python train.py --conditioning="class" --arch="unet" --objective="flow_matching" --cond_dim=192 --targets=["object"] --num_classes=300 --activation="silu" --upsampling="nearest_conv" --grad_clip=5.0 --adamw_weight_decay_other_params=0.05
Rows from block 10 of a small class-conditioned image flow-matching model, named by matrix and row number. Each number is 50 + 10 x the weight over its row's rms, rounded and kept within 0 to 99. All counts start at 0.
After each channel's rows are labels from the 100 images, of 14976 (inputs lightly noised), where the channel reaches its highest value: "colour at peak" is the nearest of a few named colours to the mean colour under the peak. Only what is clearly more common there than usual is listed. The data: crops of objects in photos (Visual Genome). In brackets: how many of the 100.
# convs0: first 3x3 conv (model.decb.0.0.convs.0.weight, 128x256x3x3, standardized in use, each kernel summed), inputs 86-171

convs0.1:46 44 48 28 43 47 50 41 42 52 35 48 38 54 52 50 53 48 43 66 50 50 49 44 47 54 44 43 34 52 56 34 56 52 41 46 28 41 43 44 49 44 21 61 48 38 36 59 54 48 42 52 51 53 50 55 53 65 26 55 58 36 53 41 43 49 42 43 66 41 49 51 48 48 65 38 46 34 48 60 44 54 47 43 54 55
colour at peak: black (100)

convs0.74:66 55 57 40 56 52 55 48 40 32 43 54 45 50 54 56 51 56 48 56 44 65 39 50 75 68 48 52 48 49 40 61 43 64 64 44 57 65 56 59 52 60 64 52 42 64 28 03 50 50 44 56 51 54 62 48 45 60 66 57 57 58 50 38 57 53 47 57 50 48 46 46 53 36 44 60 59 48 43 83 41 33 71 59 53 59
colour at peak: white (56)

convs0.64:66 56 49 57 54 31 39 45 48 33 58 54 44 40 30 49 60 55 40 44 40 55 36 45 48 48 59 55 31 51 53 50 51 50 60 45 62 61 53 38 42 50 71 52 48 37 63 74 57 42 44 52 36 76 50 45 49 53 54 56 57 82 60 55 62 58 61 53 59 61 60 73 55 57 63 58 46 45 60 53 57 51 50 65 62 49
colour at peak: white (46); pink (30)

convs0.11:58 38 61 43 52 49 49 47 68 40 54 48 45 45 46 59 47 64 64 44 65 68 49 56 66 57 56 60 50 50 52 46 57 44 41 49 53 46 51 61 45 49 47 56 62 36 76 51 76 41 32 60 59 48 59 58 41 54 65 46 38 43 52 47 38 55 51 42 34 68 52 46 59 73 45 42 56 55 34 58 64 51 32 42 36 50
colour at peak: black (98)

convs0.98:58 39 62 42 54 48 55 41 57 49 53 43 46 53 58 49 48 34 59 53 45 55 61 56 39 71 57 58 45 62 34 40 59 63 35 53 55 41 63 47 25 45 69 44 26 55 39 54 36 54 48 40 47 44 50 52 42 48 38 50 46 52 41 37 64 38 60 60 53 46 49 36 49 52 41 65 36 59 62 41 48 49 26 34 43 44
colour at peak: pink (32)

convs0.49:39 44 60 45 52 34 55 52 65 56 55 58 47 48 55 57 55 55 53 43 58 54 56 57 55 44 45 56 55 42 38 37 41 62 47 40 46 36 45 55 23 59 74 44 64 64 65 40 56 48 56 50 48 71 53 55 53 55 75 46 66 42 47 66 56 50 70 58 53 54 49 40 51 47 28 47 54 65 73 49 49 50 57 64 49 52
colour at peak: pink (39); white (38)

convs0.46:55 41 52 41 40 37 39 42 53 55 58 39 33 51 45 55 42 53 40 54 44 43 35 53 47 52 42 51 45 51 28 40 40 49 39 43 38 49 35 40 39 55 51 51 47 37 60 29 47 46 52 61 43 45 39 50 35 51 67 29 53 39 33 57 47 62 63 32 39 35 63 43 66 38 47 48 41 43 53 46 50 51 64 67 52 59
colour at peak: white (100)

convs0.87:51 69 40 60 61 38 52 64 48 56 43 71 47 52 49 43 60 44 52 52 35 66 58 53 45 51 48 71 64 44 45 75 53 60 48 42 53 65 58 57 38 64 49 42 45 50 39 32 54 48 44 47 69 47 47 55 53 64 63 62 57 77 48 26 39 49 51 30 65 51 58 69 45 48 51 48 35 54 31 52 67 48 53 41 43 45
colour at peak: pink (49); white (28)

convs0.92:53 55 43 44 65 51 65 55 49 56 32 60 44 43 62 56 57 65 52 62 69 57 61 51 80 68 44 66 59 59 49 47 64 75 47 57 52 53 62 69 41 57 48 41 38 42 04 24 47 48 39 51 19 46 48 48 37 47 63 53 42 52 47 28 52 52 48 60 64 36 51 43 52 34 47 49 49 57 39 54 39 39 47 57 38 51
colour at peak: white (96)

convs0.82:47 42 39 47 38 48 57 56 42 31 52 39 50 39 47 50 54 42 58 49 43 49 41 41 53 45 55 38 45 51 55 49 57 32 52 53 36 38 50 57 64 42 49 43 43 66 43 00 60 46 65 49 47 39 44 46 39 57 49 33 63 32 40 49 36 51 48 46 59 50 46 21 53 20 45 49 62 39 40 50 63 51 59 63 48 49
colour at peak: black (93)

convs0.86:56 58 49 60 59 54 36 57 41 47 08 46 40 54 57 52 51 43 54 54 60 42 50 45 55 31 52 58 55 70 51 56 57 53 47 65 47 62 58 52 58 64 29 51 71 65 22 58 47 47 41 48 57 45 60 53 49 39 42 36 47 35 51 31 31 70 52 45 45 45 45 65 40 65 40 45 61 61 42 45 59 53 48 53 47 44
colour at peak: pink (25)

convs0.120:40 53 46 37 50 52 59 45 48 44 65 57 62 54 58 51 48 48 54 32 55 66 61 50 46 33 43 43 48 52 56 30 39 30 29 45 44 44 48 44 50 49 69 39 63 64 52 55 56 64 52 56 56 62 62 55 48 56 52 63 54 69 53 58 74 47 43 65 64 59 52 57 43 58 49 40 72 45 55 48 57 44 45 55 56 45
colour at peak: pink (33)

convs0.91:41 43 42 50 31 51 45 57 37 39 56 50 50 42 33 40 42 53 39 57 42 39 40 42 57 56 40 48 49 42 55 51 35 59 49 55 45 53 59 44 54 64 82 47 41 53 37 42 58 69 56 52 49 56 56 40 40 43 97 59 62 63 53 59 54 38 76 71 52 43 52 27 66 52 37 45 39 53 61 56 62 52 65 34 35 50
colour at peak: black (96)

convs0.125:52 42 53 34 52 37 43 48 56 53 51 56 48 49 50 46 48 31 52 38 31 64 52 59 59 28 54 41 47 48 50 48 61 36 32 58 48 34 64 51 62 55 53 45 46 33 75 55 67 53 36 54 48 42 56 47 37 42 35 57 43 45 43 50 68 66 49 73 55 46 51 37 41 40 35 49 20 37 56 30 41 57 35 54 43 49
colour at peak: pink (34)