{
  "model": "class-conditioned image flow-matching model",
  "train_examples": 61751,
  "horizontal_flip": true,
  "num_classes": 300,
  "cond_dropout": 0.2,
  "weight_standardization": true,
  "widths": [64, 128, 192],
  "scale_shift_norm": false,
  "upsampling": "nearest_conv",
  "optimizer": "muon",
  "muon_scale": "original",
  "lr": 0.04,
  "epochs": 17.6,
  "warmup_steps": 250
}
Rows from block 11 of a small class-conditioned image flow-matching model, named by matrix and row number. Rows with one number belong to one channel. Each number is 500 + 40 x the weight over its row's rms, rounded and kept within 0 to 999. All counts start at 0. Numbers have three digits each.
Before each channel's rows are labels from the 100 images, of 14976 (inputs lightly noised), where the channel reaches its highest value: "colour at peak" is the nearest of a few named colours to the mean colour under the peak. Only what is clearly more common there than usual is listed. The data: crops of objects in photos (Visual Genome).
# convs0: first 3x3 conv (model.decb.0.1.convs.0.weight, 128x128x3x3, standardized in use, each kernel summed), inputs 64-127
# convs1: second 3x3 conv (model.decb.0.1.convs.1.weight, 128x128x3x3, standardized in use, transposed, each kernel summed), outputs 64-127

colour at peak: white
convs0.93:458496440512498546409521536503441531553466524449556488427479610436491541586568443457446480472403483474485498514491492551520535478541515534546533531531529535490473550477584501524531517505526512
convs1.93:524582528510429463490493482539519516422539517491456482519499556591507393516514477574485465518473489531521474534503553455467453506427540387482426572507494485497539486519544566484456485517490488

colour at peak: black
convs0.124:532513575481492514574487496502545473557547486575497491451552433529463482447476492493391525523599488478507488511557462501463443495511521468495481508496476500510509491490460501501476506452481516
convs1.124:550507420427454520553510484466451465494485418477462503526498505541562492505516516564460465513504495435547488524469473506565443482529536521506525479531520512523546464482530518531491513496586495

colour at peak: black
convs0.39:470550462481500489520346456499483442511464518512439528533432476495497514512443556516532509441417533539469506491424529437481499517488471480448449499490478477487500478521444481507505456544494492
convs1.39:545500448519512447428476530524505527519387468482497467452479506442396491553442444513555501511517511447544531506548499512491500503494548518473459460608543548464523475499546456562495475428541535

colour at peak: black
convs0.77:523476535454503501475555564555519509448497559475514421552533516479466404520510457551534512523460497537496517508495467497501518482488475491514502495508476504522476512476459445509480485530503468
convs1.77:448550485513545417447497422484505486513509492510479501465538533523512531423486460536456457483531513491511561544541511543462459512502444528449483526488450463489498508509519515538412485525512529

colour at peak: black
convs0.3:502485554550487588449551452516453583494514565503601491484578494487530485469493442439542510389471515460480485462425470439477534529482478493492508481497545487485523490537491463521516501446486418
convs1.3:469525483519528515488539463476430425523564499473487545574505486446470571391509556444469474537546480434494487498470560461501549499495479543561501512544552578488516523497478513592549498529448555

colour at peak: white
convs0.57:491491497444559568480479559556493517495533499548460418516540475516509481467564567485528518459475488527532548525548533553549546489573559521560536526534562550555522567512552579521545577521516475
convs1.57:460451531487404514509512489452523491504448442498471546509535478544492473462484543531465396483461507520469479538538500556530523514527539503592495573529527468541544519522547550532497532510486452

colour at peak: black
convs0.0:437480527447504481556522488544422540586521449414557560469506420461491500520510481384538495356455483525494488499505524551492476474500503487531504465512485515486465507481533525492484545483497467
convs1.0:471512543505578470461497440485480463442558547489519481489446472468485483539490540482473511505543492479499516511522542493484548486510529505452492483479446538454482480499469469478519528506558486

colour at peak: black
convs0.91:468525553536468482631483497490521535449560518588512459533497483547551519491466511586522516518468525504441511533447499489548521514519529470449514523527466500488492460528435456562500487530525447
convs1.91:475429499521500484496467566472487519496456592508513484487456514475456513441503514455465498529512539490478425529506467487442474537528449504513461561496489500532495464541464476488536470463479547

colour at peak: white
convs0.82:588522520561527467516496472445535483510458548497438475523609576483496480565507500491412503549460486427480478473506532523506487468493519445473498498510500522489496493461530478507499463489492520
convs1.82:521515550436517526551468527548508542471473538518532461535530464533474442459555463473505484478506487529468487464548502533528485465500551516478506561485509511475489529477466504449489554555473488

colour at peak: white
convs0.59:460489526540491478525486492504454513382470476463460441510495602466508497451512510491531507521556530465502483554526461468494443530498469494486499490509499479510504503518538473515513490458478505
convs1.59:513587527467530512532509485503521494549496503440541461461537451452505507417475470493500538470468524522492493552522507493490501528524476462458470479455493421485478472526468509498456471554456515

colour at peak: black
convs0.110:584496520569524522571559512476547538455523600526515536466487514510509512472480464485436557467603498472494525502522469481489459509522481428465507519502485462510489473491489495360506485522505497
convs1.110:505480481497498530493498546547477560475554522533463605550509478549557567538528545529556587517547498500532543563481537524472464496600569509531485515532528513547494524504489511528508486480541467

colour at peak: black
convs0.62:472488496435469470551552525491455583456551423431477488434525506486516430542512470587519481549507533489545517444562524522551474518495521500498507514503501506492476498512617523455509535489515503
convs1.62:491429424470509492541465516478508499544515435525508470507502507472479515476501473439488460493524518520546506387535501476461548521531485568483518543508569545556572523506475358483526467570480511

colour at peak: black
convs0.114:519534397503498476491510511505516473536420466512468500470520444546467459539484459529502514539464476545485485484488575527459416447496486516474501490470496489496478475459513448474494476523503482
convs1.114:481535486519492515511516477489487483431484491471509529443452497503606471464513493550505467496452532475514502536520491531501515531580491503490497476525511456508540467530529457478538456456562539

colour at peak: white
convs0.120:557512515485429588486483494491503509472560468510542424536503527483450486493505417426421495521547488521483477523548508521477512490490519502492487526494485481506504498495515527555541493503450534
convs1.120:461547455458572502557484445471507421505487523565445509483499562532539481512483536485502512494490484533482485524479523541516413468492555491525507526595548503488462477463498519461412479540493511

colour at peak: black
convs0.65:504537469435556576555377493537547495361484524485487549549474522597487504510477477528581525499482502459436467464466485488514479505485518463488477507499497504492473494521475545496496481493498457
convs1.65:525445567492472450487498477530458500535485458524489473515503554458473441584557483541421512498546488486497498558469472508489478497546559545478519518454540519569513545507534475524484531473493531

colour at peak: black
convs0.40:471518628470587558462489529471501527567549503452545434554567481504536477455519530578560519539473533485454508482497504488549490522509492509508525531509539524522499555521489553524493544501495507
convs1.40:475521499509463426551467492408539539468503468537423523463505484485511462569457470438464416518503497473499464469553460547505510503526457527515530552451492502529571514510533558528484541496504558

colour at peak: black
convs0.31:438505581532489520483551562468551516482452550466521455512486442474527445453502556440567512532497509465451483532476461505502442522485494508532494488509513504500464495525492458541488541453463471
convs1.31:520561471454521476497555469440470504530586456511529525490495480436484519465476490480426515458467480433499478539486483497512576515548479596508545492499516469425545518508509491558522466483496563

colour at peak: black
convs0.115:500487511457436425621471491517487518457496482543424550424499366485476410460495446406467478485473470546506482511464485498472495482491510487490517494498504495480478503487508534438509518537481519
convs1.115:547514439577555540511507449439489455503510470495487509572518504523479496507495561491438490518531479481504533502495497494501498493524493537488471511491604539525527454485498548557525470447562432

colour at peak: black
convs0.117:527518485448421502638461454456514498599548453531433434497495452521486477461464468498475503508564475496488463495469480488512427468482483475518480462506487462482522492463475481458463485463471479
convs1.117:508495433502522527500549415436479522473490493516541531527503451529538502512511503528491433507499505461521520520502409545446485496544527524514485478538546516538461487495531501573574534459534514

colour at peak: white
convs0.81:509560427516535526505458467544567420531429565495514550492495568516476445488463352451522509566415488518477510522467503470473477478509463521481498482511480486501484488491518475543483485524476476
convs1.81:516541441465485486475494523533440489457665550519507458473470515522449504505466539476493522523449482451491508577522399499463523488497523443505530477523534517460481468491484515490514551456523507

colour at peak: white
convs0.22:475494401426549481495498449460480528489512437514461495412504513458510500513566494439444432547485484527548526493474561484475523524511567510477526522492503535490522502506603463488509503509518513
convs1.22:458419540500449557439471485509493432467485473500549480535475497538549520467547508494507438485508532561531583475482591423457547521507498479482515492420506480541511545512421459470597465548553487

colour at peak: black
convs0.26:498447554502522562477431558434531528444561456476517486577410537527505526503497494443478553503547524529490517513473502484526499530519538513507535505536526526525514502535528492510528544518501461
convs1.26:478583463520508418522583406516460505554488450485525522489504488410512522514466518541469547485490494445545546534497442502535557512509458523556499499496526512486553561508530464561530454432574532

colour at peak: white
convs0.101:547563546485550412577575454460557463480506464533486481538520509492523523495505553515478512452574520475479475470536490488489464542488497510491459494491484475497502503527461537496468500472497530
convs1.101:518455474508517565489520500492550468585568556455544459521500511522538495444473475542524493515465510496515513466486483482550519504424496488571583479445499530520511495510413471489538524542512484

colour at peak: white
convs0.4:453521506523493427552568515490511497477514411476493573517398480443557511577497529523471466479467543463508546474578539500498522507519480520515502485536486513487534520517490467570509507528510516
convs1.4:512414540501505514543511518485508480514486500587533445508481491470498486471482522440524495512512537520494506470405507413509516523550453457477514470453517477501479488514493542463534513492521451

colour at peak: white
convs0.50:524503460501425506539603531551501552583456546478508544485547475527520529527516513564461519489515506540528514553581566621530473483538510537520541542519519527536514530483493548544465510535518591
convs1.50:558407481460453484435498480560517473453515537447526488534538494464441510567478462484562493493487516590479500454556552591485466511487456522492514548492452483433462466513449397505511530536491421

colour at peak: black; white
convs0.118:577531526561507500456574446501541462538490533477502407519542489502515570509593494492468509555542504512494492456513467514432487513490490485485525508484473500498492471523494459438483503486444529
convs1.118:481547543499518539570546538496514552511550487485465601468523518581528555516526568555559527493543525511482491523525527528576484496528535492539434492560526499501485571511503519493454482572492453

colour at peak: white
convs0.122:489525516509487533506519510510526539530441493475484451488586457504485623476509488554455489446513496589502483505442491530454466455457465461455467526466475460463475497440526436485451473535505473
convs1.122:514546522496498525454466431487503502444464541537490496519502554529468502457520485506470575537483500502522522545496524505462485504458461444508509500536539491438492551509445529512498420490522520

colour at peak: black
convs0.43:461524577459569503503439471525504478530481411526502486512436436492498522491471547540590547448446523504468481498399465395432563510485432467463459456461487467505487480511460477461507460501482440
convs1.43:569493486545425445495467574538498598525492556469501558502537523460473521532490444464490461510526484463533535517508457495577523495491484524524480443454516513501553496484502477525431554444536523

colour at peak: black
convs0.60:506541566455511496505446519479543488476495574454490543532622501506506447520496524543527484457408505479527512536533463479546527517520503538535477516502515536512475547532515588489532538493529523
convs1.60:552443467475477450485458487505499448457510431451463516491508480443501469512500507457459486448508502452505434538523543521498517503481547549547489485565569478537564568505550546575515565497493474

colour at peak: white
convs0.20:561517465519481523543447495501478496480534540508500640506565465476520540604456555491523519560428500538461522495468530454452512481507506519446490514488485514486492467494504477491518465563515473
convs1.20:549483489529501476530536466436482543538484477455491520468472459463467510596445531535480503504535539529442504509443505486523539520496488438479487459467478558476558453518576569502511576541513494

colour at peak: white; pink
convs0.37:460496481557497505526535514457512441455478511383553549518505404451496542498430571557516501475565531580473498487484583482465565520499494473504488513525503480505490512536510483482530494587516478
convs1.37:483476496521463526539486419539485478540481469473493512520501484538450508532532486485517551523473507477514470546545475570495518507458535515532532502480546543499532485502539531560521493504562483

colour at peak: black
convs0.103:477485446506554488676480553522473553598549434501471515496471408495495523474503443475399483483591482516486490506543523522451476468499536455478501509493497483504495467464522505479477476506492499
convs1.103:535503502471568493521531511515483445486519468501464490468454455488478581511483439470486461518569507452473513509455459500451507507531549547428539493504473432557522450502578450468519462478473540

colour at peak: white
convs0.108:502517433519467533501498513424514501540569443500494439464557432472491444545475413472447469517480490508500460568507551517442537474512520529502525483508501505509519506484549493516480506470464568
convs1.108:453517487536512503516526492412549563467487532521503498525520495519508468515490520485513544463461454519511440449510536540554436481528494494526499564506481420531444508478468609407442512488510489

colour at peak: black
convs0.44:482493538504453509552535511483459511531504480486470537474500524502546457460546501505497510599483511486467490515583464515533544511516514488570515487507554543526494482521482561519509548464490468
convs1.44:498426522466488527529456503560558510574486599544582509556437446514452552546526513459487495526498510518486497492487537518453517526476467482478528543403469520517551504529498450513506456537510469

colour at peak: black
convs0.70:480524486622532486619520494472512520502445525471415494501403474503523576558482466504558502610451532491518505459490523486525481514492493517449474495491481498475479467507473447549511453487523482
convs1.70:497391492473475464495484483455481537472487515451542498425467515516485518482468513496469498495478511486510477539466490464388538521518459450453527545571505481482577483514488461489527464486474605

colour at peak: white
convs0.16:455513449552518456510633514482510495494480532482444465407555523515576500484465497454498490485522496543508515455538529507467500452490507476464485492456450458495510474453481466466478485529496474
convs1.16:423413507495472539485468523546491505482492435524516495532483517507606479419504491452487476473551512547481541513434459426458557510540468439428543488544552502538509506502535467514584501509519485

colour at peak: white
convs0.36:453475476461522514496471507458483447394498481501491432451483417455476468428473462439501494529499517515528493489453483501484506522491530497503494518495507517512503476523493530476515499522529497
convs1.36:443450509575483562478501570481539497478498491477545478470467540497423477470449445472514487465465481517545522531562549444483505487468542484462461503467420498510535517483463528504439467514497488

colour at peak: black
convs0.54:520477566508535568475427520510583458466525561547550463555435477534511563468484495514528527538447510450503517473389413431500531524509444463448492507515505529502523480526448440532502439528506484
convs1.54:494514475420515493544462497522508417574432499464455521441501486449573534520430517569495440461538515496483538536511509551537491511493530472509440441564483498482456535508524557419502486487448513

colour at peak: black
convs0.66:476509535586505512573479476472517505431474561538457505505416458523559562532442478520557522547493561524486520465526507495492486547510491488457485541505464460470489474525490465491514431486528498
convs1.66:470434476535527474490453513462532529573513528498532514529410526508467524499513490447495463521477538557500531471499506461462512532477494450483535511478523568502489483542452400492517479498493535

colour at peak: black
convs0.11:457545557511538468502559595507485536395544573432531479503496515471531507558477511493513505503617522449528512499551506454513424526502512463491504504487482490519431507531469461475505512480521465
convs1.11:545515518496534496567536433478482506543531453474508471498517504512501474487480559461443538486500478419511485483541466516507559499484490538550537429487445543482531456501560461501548474526567496

colour at peak: white
convs0.12:540500577502500465479453480485482527442521499538542489476523416444487476518468542468370544468582492498468497459481532498453516516505468459491485499499493510490528477513466462470514471508466482
convs1.12:551565483512542454526469491440555548576531457463457498535475505527523494474484456428524472511538484481521512479563499512498517500448507543554542468479442434523502473501562450518485521514443568

colour at peak: black
convs0.97:487473462469430536455499487490506479541525491511498426509575466520496485510500505452451500477494504504500497477552515475466452483494491453506498486512521481486453506504498478493477518481488483
convs1.97:549514472491477549550571446474467511488595498484459551514512454531571459472515530488496471500500519463516500508474461459525504510471496583538564465549499464459498524517496512562507532458539522

colour at peak: black
convs0.88:495506451414564463538444504438538459515478525489499605456489558552481393501408439528436533521408489464515501502450492475561455496535486492522514502532515525546527511493418537472479484493513511
convs1.88:582544493503539471489507543572531535462458534566474401563471465496567472534438492524493516495445502456494471482545500528477471484510531500442476512515471551493501500491563580521503507483504574

colour at peak: black
convs0.15:482488489535534494475524518521488508537559466465563537458521401511519529518474462508481530486592475482476477426498493467440534461486488445477491470483474472477482454451464445431527468474470478
convs1.15:513494463454590514616533568458475511519556505446510538518475493478492566504428474484472490526576528543452527480435472488455565519532524518433464506571481499512498443518513441509526554482435449

colour at peak: white
convs0.51:500476435520491516458594489553524477438481509568498500471596598532495487492549380493545507598481461460561525493465470470481539450499471487493506486500503508508516508446500460496517479478511490
convs1.51:521504464526458463448450504513492542504452509516521529498552596459479528505593480540512517460484494550554583459458561478562486496463520498578518509467470477456477542504552521486469483490527415

colour at peak: black
convs0.109:584482536601500569517403509446576464467511512469460532486397457518490532525521460483485618529574545492530527515502491477447490556546519423488503506517495516534514500543426501426499509515507508
convs1.109:466565501448478501496545435520478484538489437465449581493478536581501557518494520605478466528505514536506503506503549467481447499492494478494535515532479531496526451493539513514457479507514495

colour at peak: black; white
convs0.112:385511517463450529551516481479521509611506497534484462518462452468557432456495444576395505470539533520517526503531520470478438522518532443525501519511479483498447514527483504436474517485484521
convs1.112:508496460523510528529508428499496496449545495563483554496544537629538520487511495540456454535503476494509501435507494547517472481528489571510501501553472536471459500489577477543514488498525518

colour at peak: black
convs0.55:458476435500582457483442420447473494501566398518386454519503550495491473433532515512450453452447501530492499506489478461449502491497498453481493482512496489512553487503527475513484464537484526
convs1.55:569511477543510451520517521561552479500356526504552438497532481417454465481458427518571430448497469505497495481556517552519462485524510479510521485471489475509506493480502574523471556455498518

colour at peak: black
convs0.106:456514492587438551493424480444540458503526585474554422502494411468514561476484435407448530479500525484529512509488473521484515518511502469485492481514492522507484511517447530469458477464495513
convs1.106:554512440516497488556470425364454484476512426445497571437487519576447481524420491481525473500491527481512445512539480509469473518478518533507523503555540507466532493519546563532522533505492482

colour at peak: black
convs0.30:486477434463536487507685556604497591479544465486498552489516461518551467503527471584463441533480444539515493503500519565525476440486465458542501483501493493494493488448506519491468488543531513
convs1.30:415467520501515507526484482483424469519491509500518510450448545472518532474494501493463508489526561521494538504506460471483522540605479505502574491522546558545539474546514466473556499502479545

colour at peak: black
convs0.102:477515496614480516564476511468545501497465520547515595507479420524513514510484513546493550527520515516483527499514495502443476554506523407471500536502481506519464516536431482427513507531503515
convs1.102:440538504510450486481506468524476528506502476517502538513521578532553536545488544469468521499519495530507541437502551504544448487513526498526532494479560502500540457482509489476458456503565494

colour at peak: white
convs0.1:479477527497536515416579452448465534586532474517552477414525476464476433563523498482428521529529462555505489528479545511433460432496552498513497484494485496488487501433549517545441513512510513
convs1.1:540543500500508526512550526512495527491499473479492468578491473474521467495521522467563405467524486512497427429537506483540445472439536517502515564429537458413435486475449509453398514531508536

colour at peak: black
convs0.89:484490554451579479502473457529500482540428511439464539571463467487525530501529404553444508525438546495497527486543516466486468546505521491459479532506466502513463498547422442477501511486500503
convs1.89:587441461476508445500513595464521551516541552550530464494476553514521439533460508493484508534516511513496471490478450482487530489529479548558508450441434493498495526497436499495513503539507525

colour at peak: white
convs0.127:494530494512500495512564485462501512517506404483472475502458489528538520523532512495480484486519515435503495492592483540487503511497503498466512525514470507506491505500464444457497467464508532
convs1.127:549465500502531576510468547565478596466549543506538505470570549569507462459526536499495565518485509527509511432472512455474479497437558424466453473413514510525518499500444502447494462551511468

colour at peak: black
convs0.33:463473462485521482448391482506491479376418461467495555528471456508488510520521476494574500458468505489500485471515507475491521514476456472484493483498531492500499521526526463546561497479497482
convs1.33:541543491459484496534531461486460514512448532465457515524497496488423443537478499526504491484502495465504524534515495535523512517537501586544551572554573531536557496518520463540532558507496472

colour at peak: black
convs0.87:464479510562467585553519465475558472452474516475461488508503600570557627549461460533513532480536528555503535506470550470471468500518586542465521513550501491513498512517537527566504478479515517
convs1.87:534445552418543514486453505507497486499448527521484456467488461502489421430460535488503463519508525505494471553513468532498486510463502467469406579534470507515462536506436498488521493554491557

colour at peak: black
convs0.126:547511520563438505554490497471494514533564496496513540548393508512513588522474473579475521539520523491495494493513496518431467547500485460437471535478444473455492456541454513481521448477462513
convs1.126:464476477462476524546566476454490509496491445545506578402522491579462514507499526456507431499521506488510522529441497504540424485528510520531544486523527470460521436482544486472480533472527518

colour at peak: black
convs0.48:470501545485552492536501500519461538439532471441489508565449480522506499448506513574532492547497498523458505468375494450469463504452464433421473479475458477494501473481463471487511453565472412
convs1.48:502508456549463529479474603546535507503544584546521523451565546502537510459467465529497490436497448439503472549459446485512550453523511505503466451498447524548539471442543514507477472436495455

colour at peak: black
convs0.92:432511518461482516457540517555531473418450512562487414464482549504505374443540475600386490521462498533533512529481528507520482500511493495502485497500492528520507525495462491495489489541496508
convs1.92:494481526489546497511483515516410511444475464466498485533509448466514563494498493504581503481564467460500451464512526483519486482484508467517504445481492550459491390486533434458507504424492507

colour at peak: white
convs0.17:473499455456509502455593447566440494438488514488490497482478488525535498458537514514459500511578541512489546553562504497512452555526513492541495507475502511504441516563513525548515552488506487
convs1.17:479449525532490563451519507495515459480522507493568483502453463527469501462456515462585494507486513528472451445441486485405541523435490413503424402463520540453448482529442472456484534571434473

colour at peak: black
convs0.86:535509486473440461453570556507503495517455558448479478511452587533529398586515457538585498500430525489491517489518517492491520520505503453490507523510475518499532499510438457446534486495495517
convs1.86:498528480468450464472538576558482497514530570475517451526481583515505438547552494434526556533478500566540523487513477475471514498456462553500471442536411564488443631500432485508473476545464521

colour at peak: black
convs0.107:510503488502539487527561482504493499501512498442503472568430432539512479566467456481535502521572535406533504462552514474485496537508485438469509506511493528485511491525467491445541461416507518
convs1.107:610489492487493558501491537563508526419507550525507463494544523489459526548526538535510543540510510485494567495483484442487513515516462468466454484464481455510539508518448564465527446516449479